{
  "dataset": "read English sentences (LibriTTS-R)",
  "input": "log_mel",
  "win_length": 512,
  "head_dim": 32,
  "moe_every": 2,
  "expert_mlp_ratio": 1,
  "subsampling": 4,
  "layers": 8,
  "width": 192,
  "kernel_size": 15,
  "head_dropout": 0.1,
  "orthogonalizer": "polar_express",
  "adamw_lr_other_params": 0.0015,
  "final_lr_fraction": 0.1,
  "adamw_weight_decay_other_params": 0.05
}
Rows from block 5, named by matrix and row number. Rows with one number belong to one neuron. Each number is 128 + 32 x the weight over its row's rms, rounded and kept within 0 to 255. All counts start at 0. Numbers have three digits each. After the name is the row's rms in percent of the matrix's.
# fc1: first MLP up (model.blocks.5.ff1.fc1.weight, 768x192), inputs 0-63
# fc2: first MLP down (model.blocks.5.ff1.fc2.weight, 192x768, transposed), outputs 0-63
fc1.562 067:118148149132164087140108142148171170111163105180114150146131119166080106114138135076154119085233159085127098115156107123053170108146140127130128102117154140081126120104120104175089120088133124
fc2.562 063:147117103195186134159112128073110156115184131079205079120137164136102155114145125143175083117155144095062178126104149115094123069129140146105127049124155095106162134146120167103109109128099129
fc1.563 130:139135159128130129157164160094125086121093140165128152087098149130087103157146128164135180134138122151154147187114072114117155165153080104109133070172122114095171130160071103074111148155116103
fc2.563 119:168161107136077193095129118071172151137133093098083095151140110050166114120097114074139119138131152136162163145166107122118096094170162122140146125059136148190143155144105117127168137174184078
fc1.564 030:085118133152136208135122148122139190138116157121134144116115099124110128129063131155074157181138085117158142146047140125126120151167173135091092137115131073108102110107142086097158169153112108
fc2.564 027:158108114073132179149152205110134099176119131135140129124113165125132151110150102088121104116169107190161127164147108097175069146115090208169140121062155141203102092163109162130135097130124072
fc1.565 100:096162169203146136159161171125111108075181139104123169155143148140124162079128100129151080154103149086093150158118120149138156096106056080137117092135137121161107091112125117155184127100087118
fc2.565 092:134129110095118122101142131105108106141137159177198096118163131095154006139127128094134086137089081148124104115152140163123149135153183188107110125198133148124166163172084126055131144147184131
fc1.566 066:132143112184134144132109129090128192100191101152126164145039076125157175143097145126100099176115190061120137083141122165097070106117075096097120100145134116155146200075144110092185150186174153
fc2.566 052:125107091141101170141092118105109099107162137122123095158190178100074106067175120083112109145161149146075141135202127131144149113180131244115137128189080180097143128143150142128165118100147090
fc1.567 106:147175121116191134093149156134148107140139098135114140111109087194201112156134097135133114129109172122102111079128116148068127155056162172132124088130114124115128141168138161147148115114108155
fc2.567 116:112097098106148133218111126122129174164157146096177132141131100188111067169095163147144148136139094120130116098151131132117126136064111116118087107191131076122148094123104173125132142122132109
fc1.568 107:116172120127089196072135138087194100143091144077171097049138156133129112100134136063168118127076122135141149136129153146149125050161164111156121073182064066147132132102167173077098141115113196
fc2.568 089:115176128111138129140122123071086071111151138117123077178186164099182058080071160073101134119139153061092118104145166150100124082120089141106151165116203077126125113186154158112138161104130110
fc1.569 047:121116094083106141104120140127121153141120103139154111142104140151113155123093071146167132167143066144159103130134162161135147100088138145193141088082188116130128138071200140162126168146173141
fc2.569 044:149090109201147226077120127136130138116164120137133131134110125130170150182156150135111105097103174163070116099088071092116069129132146132139070063164113115120121148145099065147179121122174122
fc1.570 028:105161132148060074134156129213180123100170163123088064164134117139078135117108164104147154125131098080117146071129107156129179122153095098122130122144118129175150152062092149087117123191149097
fc2.570 026:151151158072133192133123120146106104137155130114116132089092106154130141117167151124181114088092125150144139199155136094135139133162120087127134125126159057109117169169095108097166119121147119
fc1.571 037:129153099105136172063149130107134153122133156165132130114137072121088120123173111136092127108209128061144115124140197096096168092108177120130172147108148165145151109174141113130050153146070102
fc2.571 037:135148173171129068137126140095101143114141168082117104133115168143116141100134159102094164152143121186124094174123121208081093181111176142097139109096164154068186146070147150115132090129109093
fc1.572 065:099118148157087116152113103115113105071125172162115193161087097189119087098145106134160178104106100155158096128078135069149111176111076086084079108119128115141117085117091158128079127112077125
fc2.572 048:119096165083101085153143087062128147139116175139115150149113176136146106120055083132140173092156165161077165164153133094122114118114149110118108136127119147179101154139114140099175167127145118
fc1.573 159:136121170139169170173134155094132153117193091146125100127098142170153117077110115111179160149162140114154162135126103076115128118152157149126064040147153078122167145122152154070119097122137120
fc2.573 157:136091135216089137150136128069099128163106178113133141116109162095152100100100077137088140119162073091153111080156141120119152124111111134105169174116128063122122111144213128086149162097114139
fc1.574 035:134127181097097188173170131167194120137134114100130151085169083141137112131074132167089154084129155106140096107148119142141094150139175119176143109107112159166142204089123147128205179152084158
fc2.574 014:127116165126104170178170132139086188149095091117121165126106170091158176084166156155112072118127153097128095155163120174205026105158094120187098113114108108113106148118143110192149101193115109
fc1.575 061:155113106095125139155148169131075155088156100155120178108111079177115122139103134096131153142114052091122171158106111154167147166088144158126098072086143095162105045082141094132165130084109156
fc2.575 063:032162125055140134125126175153116156106084143099189127134098165090125125139156084100134131108130150156185128097144104077108060138118184153148085137178119129150155131113119114147080114157125133
fc1.576 075:111130080126135146120153158129118136099163043178078124150099116150139149169087142154133131150163098156184099065099170163127123162140111093101156079079131127173120094101131161149117100129099166
fc2.576 078:124112108176109175111093132110078148101135178107119123153149187152076098127152123168139171057109126152089156128096162166091187076111097134132082100089147151108141182097159150081113172116076106
fc1.577 034:158145111140195131103153138089185181125190138139137157103129154184120138146105151144105161146176149065132086119082132119108154149083095138108176094118255087141128127092101143115127163175103121
fc2.577 026:114093113154192138138106145137122063076141156158103131187109099079100089193122111111157140092093113178168171173137137139113137154159116102162126138059103164166111100144142094130094139134125166
fc1.578 053:127123113165107148152130094160145122079115172177092121101126078110106079120100122126131169114125134096131129107170118115153127168139125122162087110215115067163154139122117149171088110221162136
fc2.578 050:107063106206069127137132135101139105138132118156101103096166137089139097146159126173110094150146156076161132141094103091134087100123229094104101177168121130140160098164102120102157162115173144
fc1.579 107:154118120188128118114128112146093127098132087127130101144163087064123159171060160128146139139101104167129159147153123093053163127152105134156143112125097096107163149117160100155188116124125115
fc2.579 104:183164184104121105107178144088084126161158139128087145104087086117100132124144091115136135096126149139115119148130102121052096104139130167199171189180083088115112123120142124184132118116100149
fc1.580 038:098087184143178133103129127123155113067115072102166151154099116137095137064159130178130134121118162064116140090128097058086100142092067085165199076168068103159118110179168210100106125149117116
fc2.580 035:138154126143144107083204136097115107176170126110174158128063073117156129081116089074082094114172154130132166127117136141117144134131174121119094175187113093179140143186176186122112177173148141
fc1.581 077:127136169108096163136125146083160159103098157120113156143123142129102115150108047187124187150107089145165135120114116121120094174059160105120122105149192113067133152143135112173142153149096085
fc2.581 051:169124084067111125142089143158103103108134132137105121097117122136129107127123063104155140122145091150125120105118171189089111130120096137102117083124074172165065101100047160088087121090110147
fc1.582 043:156134158164140179155126155176124141124117144155155096107092098204148144085092140108084155123153122106166136170119168135146127134122080131162113079130123108122099146136166110079181093150062122
fc2.582 036:157148129123096135119177116148185168102104069130061126163140096136094086163098112158150101108106130092125184107167100151099105094145122090163157177145059136062104095140124168142074189142217112
fc1.583 135:140146164150144158072133110139155137110151137068144125185133123129157122073153106124130196168110125064144112124136101150081116087096124135135062092134199128126157159139083139124114198138111087
fc2.583 140:156136126110113060136117146145082153121144149141112131077199176066124132145126051125106116082154150184139125106068175170137186102127149152047109141153092157128149089122058131130190082123151201
fc1.584 129:150153113159104122119127112055177161111108109154153178099129058187180141156120058115102120133169148121157135130104154152123131124164086182188132105150107152124122164119142115137086128131143107
fc2.584 130:145181080099162154145138050130099125153097054123119107152153093108089117102109183146159162172145146123082150124139133139122133120109133110084134170131116146113164117219168155167147145141144125
fc1.585 057:098151133143134168095144143118099130185152159154086077140141125140117178158131102082135130102106148109161063133167237107119144073169165141150077109162134109168151147141124161117179135170083147
fc2.585 049:146117151105098112098117146125122168083080091101135137051138078183152129190088120158135204088168119139125200082106144142097114151097140136100136180050105130126116117147133093086079166127119142
fc1.586 098:144128134113054160141147085154108134125142116110085105144088112200117170129071197194142151176157126158105116097120103120080133102136128094075167079153136141088086162163111066094070079148154184
fc2.586 080:097127114178100112112135125177141113103143156097158060129118079084159118095120109087123126137107153142199170136141110142137068097082134157128182186078113098153117145083135146149109187102151157
fc1.587 083:088144169185134120142090137155162142107124138095114109121135112108143120104146094142077179152125140138123099093151127134077103136110189115170137095057094127091095157125089186194127147049140138
fc2.587 077:144095112110072180160109127094156160175168182125041137094134164132147116142113164124172110160145111133159161109115145093155175166124121113119101199155170099107124150177184178113150114112092136
fc1.588 177:145155121165147166091146159078174123093179117136125149188108167074094115199124092110207125160123119119093109105098100133123130137105122146172176087119153094142071139158141111152131201109131105
fc2.588 159:143121141124129159092100179124190115176143099129147122080093127175113143075173130101113134128147157200112112082120090093206128154124144140158147136105085100108165132116162096123104135149146199
fc1.589 165:101124119161135103102103148116095145162126114141150127118140155138116114143122116147140142040153115106164125126173107123123156139084105185100139056155110082128123102083135160139129107099125096
fc2.589 192:136108189063113099176162144124151122134145119149127112124155125135127099173140172103154109095089082128119153137101131135085113173138071118166146127087152115166157169085102083050117146107154106
fc1.590 082:118141116184133139114182122193197140166142168121096133130118131160132051156130165150202136095162160084147147139173112080125134090136127116164102098159117078131116166084141121056120095103108160
fc2.590 065:100142174160148149100136147135149182115188148149163101039066110188090108125117122175130126163095143137124116127143127180171103191118166194140140178148129160136133112102083102118154136143128149
fc1.591 137:141148125156178209139201121138141116124108177150073105172146128112087101185111112146124162164080072132128113095107163128089146087157099080082188079136159122149181145152106136153119192146136067
fc2.591 143:147084123123099222123107117154143134119111113070156091096133151165190109181102124106154077175102125101143160140152135120109147101154137118138130116113087144160192152142148193130133145140126133
fc1.592 128:156206166122163118129117170149139164134149133203141108140110128148093164079111109120126162174128126161117099069132136128164123197122077139155143084114137114098081150129118128160142118152126126
fc2.592 109:140068141103070165130090115138132140145163157103125188137146185126116169162183166128163192157092069115129125157123118116117153136032152127187104146130088083199143161117119152127095108159115171
fc1.593 122:131142153131161125097096157134141191098175089125193146146114048152108107106181117108153124105127218132139198091171134138134114091120121192106124080130076140142157137111131134159133130184089143
fc2.593 114:166151177129199125136148100046098075145121118131121153080103186136151139166149119088174149105119092102140135079080137130109092120101153120161138131139119080113086115101135103170145156207138147
fc1.594 034:144152093129121143156119149144151166119135106170127129129108143084102071137152146169225147135149160118156175081164136224102110070100196155139133101109172113108209133094131234083081142126125118
fc2.594 027:182139086149069082135168091114113094123154155175143086162104122130173071100096096142150155096139182122112130128075112000111158170122085180161119124103089089163092115121138081127137148174154119
fc1.595 068:151187091112118169163120102095208068147168133093107185186134126163125082095098088157123120168115120124113150107130125146094107071138135192116116113171147126162174112143156095126093131171163140
fc2.595 070:156110128149031131116145156126163116105084146132147119101138103136198151182155130169093101090114172091075136109121102141146106127086178068172136145122145177129106183113116203126126100067156141
fc1.596 044:191144129145151123142154107096160084124088169200153156136158110094148071168102149172105207126110164105175149093164137080085134129141093141124133101165132144066183135102132145130087149133144192
fc2.596 040:172166133097106093162097166146083151130155128143175140157086043137093074124101154125136123040114118074112127162105086127174135176082141126113184105122170074120062180097148132076139125139112201
fc1.597 081:170124134120099070129112127206118153135109104180152174141134114104108122122117198183124119083087101134088198120076116096157128111115017093113172139120116089154068159133137138130118111165123115
fc2.597 087:138094114149125099152182142101159186093083171071109161098150118116171121045137069106128141155088144170136127118159132131149190193147073157098128145119070178150167112162140112159085137185154128
fc1.598 026:152148146083116158170155143098177163077117087134096132130109092127161151116150100122152133141121134124156148166125163132098099110108073111122138061138098139097152130124153110144102142156124214
fc2.598 022:125115142096117071097171123174132171142177124184115089148087111158088131105104166129089116167150139120120168143156106169167108145094097087157054209151114112189116131060120098115125114215060084
fc1.599 036:098133146154138181113199105142146163070149044099122117146125126131093117118169154128121109183117107115212189145112083136094161072151179091087127079117153126128174109121108140076120195080043120
fc2.599 036:136116081156143105127090085128162132115104177118060134131141088202094119128091119097102114123126151051093128100157047142163133106106142084156144158176125095178106184153112137161111126142138142
fc1.600 093:145099149144091132114120091148097123136128085186108168127075129155106154104118139140184105157140117083071130169121129148115130073103156088164128104145175133148119186127107162097064126184173157
fc2.600 093:095125083148098088149133094143174105084090170164131117168144163135159127140100151177133111070055062122158118075144110064131119124162147084140144120163148152020193130105139134109127185167113120
fc1.601 132:106123174119185147127181085165169160143185117115155129149103088175158169102095179192167121101139065156184111100107153146117105094128111153110125087100127164142113169121148132186168114093142138
fc2.601 135:061110133095127133105124118160111094154087083158130102187189165154119123073115149157139158111127185123126117101130185141092152115096164103105066154102098111145090083181127103141167171131145139
fc1.602 129:131179147093146081168141125105165145143104172132113177123073090194089090144147078129158138121143096089154130136128167178105127114037136149129080061174106119091110106163120112128163132131087128
fc2.602 132:140080055169079146150144116112079132082107116071159146133132093149139181167091122109086095086196114118194169085085135110146139123134048156165105136123142130105130115166076158148098137082159150
fc1.603 051:081133169142193209130128139149155145113184170117173146158113157111124112122173149189156083105162146164118062148093154099128151117104097178201063127162110114122097182104120123116136137108081126
fc2.603 053:034094088125105094099145098156131120115091100093101127176095123164111139121119117171135180098152171124138127132116140173075106100105135103061210118167154113154101082119085124118182105147150104
fc1.604 056:149118135184165103134135135122184155086107164080110173155163110159082146135081109135119109124149126088114086093149110082106087140097120160143140118156151164144153153120124144149127144112171181
fc2.604 053:087099107092140153166156078151141083086088142187151109144164159094102053121110169190155099141119173184129129162086151100089103126094110115140179068147082053118100133096144171141137137149124091
fc1.605 108:122124151146150125142183127161134123109151147174152151134118095168142126141114152136177121097171086088159148103110136159137189148129140092149091082116138123166102155128129121152147139184125123
fc2.605 119:095130175147056078079120095185114122147117167074183136142165137098140115094128067109129146088134154182159095196117173075105112110139107138088047127138117181035157095141097113093125152153133162
fc1.606 029:170144119136200079175128137099154149155113104104124141135090091145028122104112127170166183075116139136176097094175115126107159133097131138096105106088214129110107156126084131107109113175091182
fc2.606 018:154120072076042148097143149129130127163083157174116151107153075177077159139155091151124127066169135194129136114103148123166088211134092147140113129163139138167136127099128158104146116102143141
fc1.607 110:162177129131137148102095160142133131141139155067133138076124166144111156047070150131209095179054150074110131100126193158117132062064150080138166099128188103105081102111152114142110153147127144
fc2.607 117:152055169120139161085150130165113143082156101088110082136156152070109098106153084119155083093089170132093136140171158103052109140143110164113113097197085123156160150139145179172107123099080128
fc1.608 063:127148135195129044164144150123159145133124169160144137138151113158064171059134178100143088112058117124140140127101092106121062173141114095150148059178119036121178131115101128173137099139147139
fc2.608 065:118063158085159144146105118082121130122137134092092108153129091078153153110105130081162135150177161106160191173128123156093136133094143131131105145064156092143110147156143156178093130112144117
fc1.609 156:134147123064193103159121168159141149124100139125132143135140144135116174104120166092136092104129155098175160116108150142101146137062116145089121105098132123096103173133124132139167136170066134
fc2.609 166:145121142123091087138161134162213084134153177116108100148101115103203147188082163131090118090145121113106127124118130132130081151082111130145080126068200175074163134165073102124132166098163157
fc1.610 029:139132182147166105153136134162144139147109171133068144104100120174137146158130122072150134170125089171153113152120165140108111133098218098172118126156142107106102076128137199142086153107094114
fc2.610 033:129145128154100128073138121071123140092161063148097137190129157070156129085099156176155137162136158150134147101204160133101161148154100213101161114066129160165108123104124096135180103128186093
fc1.611 071:095105124151136093112134099140139123112139137153191111088098095139121139127115119134156084100138131088158099132108144129104142095115140225141158062111132130113081150097119173122215091129129146
fc2.611 059:129122173108128141114147107056165127107111071115122095118167169072155145125184131134146117100134113154086116128145170107136086116088102132177159123131065158036176145112165108129086118169134161
fc1.612 116:183144127148156134166113132088113130095138163111134127151133185188149079139131151109143122114096051167192117094112121182108199192138098123162130133134153112134093186081064145128094155115120127
fc2.612 143:097113182163172119127147083142100071152075206168165117153151130114128167161097105133104025125099147113175141105085115149130058145107167091166112116086105138141113178176135104084121093132128132
fc1.613 103:131149197125114176150120168160131182132178117119127106112084116150149145132118089088184124120132141090154151122112126128105155121171070145123096135090131108157155099099084193161123102067167146
fc2.613 110:106151132156110103162176140119168152097187151125140122128137147081143120141098176121104172129122110178119142150176044119075108103180154123121166169136129139191085158123125115024156191109134093
fc1.614 177:138189153134117111173202146133172117132105106126114123138132102175172119121087179147146126109132136064088141149078169149129157131077095108160168056117135145154118190107151192127162132159084128
fc2.614 171:097099114077090139098149142185163092128142170183101151106111155080073144109139121139158105117122138146098143132172150134122136210122190152164164140190109165157103096172110096156096073079133186
fc1.615 074:178159125145136131169104140118084115102091153180191157126097112157144099120151150162121093114154066175109168110092115139121116114076140132132127103137127135117113146099113126123099135145107129
fc2.615 065:127100150106139147134143161102160159151196111161102086150096104110117098129144180168148143158104116155090105100107197079116152070083127146155086122104143106117150161079081143146131169116123166
fc1.616 123:122122174109085084134164069131110132175143164148157144117190060162156119140146146200118140150075087133106143095068127138103130087111132116099127107151190083182155137107161180115149133170117088
fc2.616 126:142124171138168166144144151139104077114100164080139146115084137076124132100120121111073117125144147140085116133126131115136149137101128112106156116109128146163146158162197110086085125075120160
fc1.617 135:075094130113171103140134128128131156064156118142104149126132130195105132169083136137160169145144129105115176066101119112141102081098170177190186054116173168111102107103130077164164107129150097
fc2.617 113:145121118132185125145097105112122092131164077133196129155151107102126126187121157138166121173099150135148166153111111087071119144128113092118145107066067115166107071158112114094155154104104107
fc1.618 081:138140064171087149105157111109127163091065142120144124172155093134090171115135126130130090099157163082101156135191118107103118113169154163127105113144170178176106101133141143098117195169122138
fc2.618 074:143126166128176176099194124140048129128131137149103158083135159065115155129130160177080123108120138161114113130106130206122144088115079116151106144098105125145093149108122145097123112100148093
fc1.619 053:103204148096092107151181122066111123134113180131088171174109112173146061136155124085149122163120129107098101127137198079127192148160119143150167110118198140129101166083192147065122176106101155
fc2.619 064:154092156099176098100115147176181099116135124107133098156152128179160177145079077114163162101083143139120164117134143183128162133173084107150146156065149132109122138149047133157127147123082091
fc1.620 062:086211125146134078127125152114105148153145110112090145108155123152126114110117183164135148096154081097135112099139138138096148167195082139167132049094141148079093157133088111118149206101091102
fc2.620 058:078176143151169111168090117194147108118118103104161136177108124203112141096170128175124132156090139105081067170179114102133086137119118149196184126194114170100099095152203108115147143156112122
fc1.621 056:147151080167113136135174139087149119156130103113078115136174094137109100128128128094150116123094121087112140136121168159151220141136083168124063079144128167076128167140100164136135128077104114
fc2.621 046:120130131166109164117045072130089164166139084141154123132102132056144164135135133145141156115131122153111128147147127097108164122131150152166161081168206088154121173135190079183111105125157098
fc1.622 142:151138116103094166087129066082102181148102109154117080214138130109100127139154187145125150126086151139154142149112092084127103113169181090120039109193147159100106107135103116105154151110136174
fc2.622 118:119144156177130160154095150128190094114101121137076163086139101146057091091160109144113122175139139162104151079125185113049173051123052136186100054097148123164112155142152149101136135120146168
fc1.623 092:128134126144132116129159142099130127163091143114125111130129095114113139191116126151084163161136184110146135089065169142165099148149075095114132044188127113162122170141149151101182157142058149
fc2.623 094:141146124093097146175104108140161135158147156125055152078174146144151119128143084118148129143108085044122083141193129072088086129147122162092134179089184094155121097191177151200084085121124190
fc1.624 077:142100168118100140110141145100160190099128122182112164193141115177096086116146134135109180139115118129113049139144166167091079192129127163117190084159108120158136139127136124105131139181131136
fc2.624 076:085076082163129123136146206139119113133138133153147161141134076166104059108173124146159079142160140156096135111143133111146138120141166123082120170121143125106125091117148159111171141097124123
fc1.625 078:127165156132141106158158133161115150136160159162156163144129090155110141137129092115085120133121161112097111105125115119160092105096157137100151118123105162118137146208170094087158157116084115
fc2.625 070:085186161162090109064087131080116145124140159094175105069113168145134138188094101134155139134105108169115135160150129144153127090139122217158177121179078107044154072159109077132193113156158145
fc1.626 136:130153132154079191162145149199130183150130093168101115164070136195151138122146153127119161130200152166061124167125108112120137108095112101134122077123137104150085133069186079104140155126096148
fc2.626 124:129168127129116121096111088131105125149105168147114113174141128112067216167137171126192119110134203151128118050172070152139124121079135138109071105146082157077138142140138161142136114169119111
fc1.627 126:101144130126152098142110124095158169136167089136082170149123171133101168096146172088150106068111204101134131148079133101162124100067073107179126094111110124134130093108166123125135165139141158
fc2.627 107:114168160150134209128136078103168062138138137120131162126136127105129124146129122167095124149146099091148127146178080099121112127135119073085044134091095144084104141148116139136128101164108182
fc1.628 046:115153124095141224142183080113173152154129156127117067156123112132093102077106162107084078196117138107072156138136165109103120116141113123094107123174166078121130128135157105086114073138139061
fc2.628 041:120107126164136108082096116114124101091176144068148122145109127078175165139129105166135102184126167098140107104085116147125138111126115193134105079114073111166119190151139172124091137046182197
fc1.629 044:153149143109115130152129137086121132114146120151127141152108137119083191094090126152115128123072178086196124127105117090138113221123131085130139100150160099136072077109129191080156110057131163
fc2.629 027:123149063151129079065084113147160109076155118174136135101161092148158065119116104134184109100086154093112111113162087174102121148142162139166113114122123159072198243093118140113101135172073121
fc1.630 082:108163151187128145123096146095149091113174149153067144152177130159111108113126109130149182118117145080154173101147169131058131146121082133127160065105122057053108107096077145175173104106118192
fc2.630 082:076122107181103160160131103079138148140126131177132151145131202146079151126133122112091150216057136099139071143088077139191176141140119086096156169172076181138083128066157140120147177124141114
fc1.631 173:121144150124138112130148093220163125160190181135162105126097121120126123118148149184190120097150136092023070083077115085129168136138128144166185035136137099127103089155129152149169151103088162
fc2.631 166:136089128132109100095053177086121149138118040110107125165148115110160137176110080133142155104119123120163110171145057148087064088096073124133115140112180096117158069166135136145117091134089168
fc1.632 055:163101116110140112077164134163125127142130100163109125133154119130150164169086111142139163087148125126091089145193132095132133111149183081091090113158130137095159151053121095086128209114142157
fc2.632 056:150105087138159176139090109120144143097120155169121094123136102112123156110157076149138174115170107112119124078083107142112132108158143073104105162145130068067109123141097169077124106127101147
fc1.633 090:185129115122121134126145089108100177097146108144151116200139117074110160165152094094107150167112114123162092140135120179098119120150112074176078080131142172168138115148140133124137143100143101
fc2.633 074:135109136104137116112093142097159185139101119154088176139161181135122111123118152103128101100117138165082115162121156181085137183067189121110170140086134089131078174074153148136175111142102178
fc1.634 110:154180160113105055024145099096134149152128138117123163100130095104104134075126112130081097142136123146160121095142135124103046117135190101140107120126119054086107137176200122147155140174165118
fc2.634 123:161159113093177191135118091141144150111137000178120148141072089138130145121120127094092165089142179133066137159138105144131086106121125146148159149084078124092076163128154119139123098124149111
fc1.635 151:123165092161102135174107131127141102198109159145152127118154172116176167078130123090193146100098140116090145104153131101137089113076110098155143123095163097138163162095136125173162120103082140
fc2.635 155:112096161136157091103127135131108136121124153106153134142115071145117147136053132087061084092060137086098150146142086206165151124083175139119139149141131077126107109105149132101077169106213106
fc1.636 050:069079131142153161132179147118156130107152142124054157116127090182119096131064103134179140175074110148174172114164160121090168156159196126104104137069160121097110103098098114192127162166157116
fc2.636 061:152141065103162140137104119152187115093128140080126091121096140165203131128129113118121153094127146147098155060171099143125119139118168176138091154040153088122119112147152136146133079155144115
fc1.637 040:168148140125125142152133138094176120070140160170144138098102105159170015161151142088215101168118147115103099115126111161065133188165151111137141088089112051086083172111136093145167166141095135
fc2.637 044:101171117086117152082130150154137154086106118087184139148143138171140075124176088173112090106073083115160157089166123153075169150166113146154146169089157100172098134133151144104133133154159099
fc1.638 101:139173097189131113217117158088178158040193197139125175169135133136098122175140143215121174122087141087130153142142174137105114142079093098138092103152109159145137135125151129119110098126103123
fc2.638 116:104113147145174148132167150095132162157136074157132140131122095144127081170191164104124115098125132170129132092112079145170079121127115123127163166062132149158159104139187144124088161131153070
fc1.639 126:078208107181117087123135155127105114089135150150129133089176126159096125081058110120178129093149109092122133104115198122015188150155078116161168126128114135142157145153106154114166089130167121
fc2.639 124:150078128139095184101148119131169131209197172140116157124078152067156139109094159117110152074167140093160126161114085105180161138125128191124135143111155061128118111082094079187109175150144144
fc1.640 062:145130189140212146097155132089229158083166075123146153198102124134123156162174082181123119103106078126099157088114157063173155114164126181154131119085120120128145100043127128154138111123120066
fc2.640 067:123144168175086109081141088168026120142152096147121174090058125141117148180140128106194168129121067131120131192103158094118111116129108099104176142119198078139086176082121119167068217112120131
fc1.641 077:127151103148119120118152140104115092111157103142137118157100099139119154110128107122101149159137185091141139124136159111056169165048116138131123031110102034132074169101155103098144168118051187
fc2.641 080:066110144148147137151121117116091142101107205162089148119115180137203117188149113163170120091108064126120159144181113090129153149116120137096188156124135151111117157051157152149173073113105135
fc1.642 088:147180135098161171099136125167147086102143147101138155094106089038151136106133145120114092166130141071132142149114070116108137110092172162180157068143137054160108159116136162119162131098102146
fc2.642 102:175102134153107126165119111170063195118114096135088080109117163164157156171097105132131160105107122092066167191108161130167125135122095108159114185134098127102162066114168171097128063155140070
fc1.643 090:109119084166097075159123111148163109131075159099134116118140126110172102139116196158158153120146128111085130127147111055109134098115157106195151123110185117106156182141137107108033182170134072
fc2.643 083:112107120132137190131140124154106096094121208117155111177108143138102144117173186141148095154114122116154157159125108100142207101111114155104090149140143141174107160131158120159071132149110134
fc1.644 034:077085108192195110162086189172170131082096114153128146118129143222141135103127135156166147111116133121111185077104088077123177126073172165164194115105139148094085142174151142141128086146090129
fc2.644 038:120091133115154100109077127162081111171118119131155123111152106125183120172136158111132140125174149111175139139108147222133102101133092104084097171091166183093151157124146081044125136079119179
fc1.645 140:069143091109154136147143113134114160125138178135156140137094082130132081148148088133126102111143150076083134137132159115107138148133113104111147113102175051083068119212164172139153104173108228
fc2.645 167:146132094091115166116167037106155145138107108219195185169134153140105130187151090131117144160190160150140099068126099145139143069148113044178108050134091160168139116116144137113156185153130110
fc1.646 046:174151138104165191108149123152110104093133170088108176159148111116143172149116106141175118165051139121111147059071091177106154135125117129199161164104112133097142188035163137080140211129097118
fc2.646 051:120119060127116135178152133110131133094135073180152128142123118130134107135155101132133141096154150112109090137206121091122126186093145159088071127165122112154124191204124154149155100109118143
fc1.647 144:147159148132121155122171090198071168138113094164103160170022149187203155196090170168109092111075139055094120056055156162136113169135125135176119063119138105080103129143135095212073091109117151
fc2.647 158:129056123152107096160108135156132179146119106074136141150132102129114099058173152072121122176136102179119173132210102125189154118097108072090133186126162132141189158100111110090149166144174061
fc1.648 046:141159159096158148158176127150134202077163110158160097080152122172153128111183146191049106095148161121098121076121121157119100109186131118174098083109066078088121180130051087124179091115025093
fc2.648 039:152128079051144112152118131151102113118155126138112142130156112143082102170114127098136163070067149138118121143096110160191142132144129159058132176119117155131127152138151146144119101106178194
fc1.649 081:056127179158132154141118093162082140120121150160184138083187145145145119119096101152133120193137131142084152062163105145088136133136135206178068089124140135139120151126139143164106176080127185
fc2.649 087:121096220147129146164163157214084082097078108144115130102127113096138148131072179110115166132088157155113151109193105107083156119114110155146109143090086086135135139086160071160136148121196115
fc1.650 032:125142171130154083130092141116142124070170089168122102143153073141129154053109141192135159109115110083142163117124128147077157129170180129091139100157114115126141136079118144130116152090137135
fc2.650 025:092062105163135182144191127131113106170123102120171173114102152138121106147152144139143130129129127081056107103133095095150084133062131183155084164121174110108161152166128142089130108199195124
fc1.651 064:108159166091161137101117088168124068105143143195150129131157107144140119068119142163124101127134114075093130137107165142146103098127107139139129123043077124129129178085141097096178115134060078
fc2.651 056:137164105120175110133116188089102087122194158087129143143118108133146145121114115149114152119075119160161147125119165064127135180149155170131090100135132101111100169107090165061097123120151143
fc1.652 101:169127124125176150094184072154128150130143077146164142157098242080124069120112157140166151115168158095141149084126160194094128127139145101124137090175125130175140086149102083093185093064083208
fc2.652 092:113171153137133098115112078169118085142121124058136137178101092128112103139089108150234176137120141105139176142144158124122073163085102138130152091115153135103195138135079169145084143111131120
fc1.653 096:140154189078181142112112110146166092086120156118105090133138150136175126147110203112098195142142130131199132077107144128107130119103110060138203095084108095113079175117123116137115198186091165
fc2.653 081:131108124096153124187152109083134179146111087126161106096099114117166126193163155147133128138106127090159102156090139109161072109165186192142154128088148112148159126133107135121080142130142100
fc1.654 064:093110098180119083135143150119141169146103099170110115145093109092112048080131155090151106135157149157186083126075137110151071118125131169103105106104150059118159104150172140147152076126123164
fc2.654 051:115093104173135132132129146151116124168149148154139141132141092140103180116110098158102161158071122167131105180124119177129170061126169103069181144198180143150122119120113166122127173050101078
fc1.655 110:156084170112079158135104192155179128142144108165095088130095079178097105111158118136103143168085122099132105174097160165126136145125138095092161117104182142118151135056077145137107172123159196
fc2.655 126:099101153124155134198128115114131167142125194153144121135148107091143112149088059167139057129098104126105105152129116170132103090170183057160119178164103127204103162159133139134107101099089137
fc1.656 096:075199123176082128199183121097136154136136178146055137079124114100147109114151150126130144118116135080131102144066129109107075161088160093159123062125079172171161199075143128159114096117141126
fc2.656 104:160103085111129141141124093167128156121149092112120127116144064158197143211197133118094127073133114086167150131133077159125070156096108127168140135208120130054085096123103102146134185152163098
fc1.657 080:202132162153122134157121131169184164077121147100149190168148113117131121114128143172171079182112136105132102146051133130130154117108087101158158109125162152132138104105128120145153111125119164
fc2.657 054:173107121182128083118122154078149127096129109151104107202183119111121113098093082146128133092105142121076134123138182140141119100057190152153181131150221136157137113109178112186106102138122197
fc1.658 026:134130163100124129143174072088177141108109083149157085083105108093131141114161182160143123134112113104188107144143068112174181144125121152119070056124162148169123147135110157191098147115137192
fc2.658 030:119156140184107140139130100157137136148140143108105134138144141103090121138125118160101104150111125098061139151129121139191124153147166089073125185168109055141159147178177161161115125101117166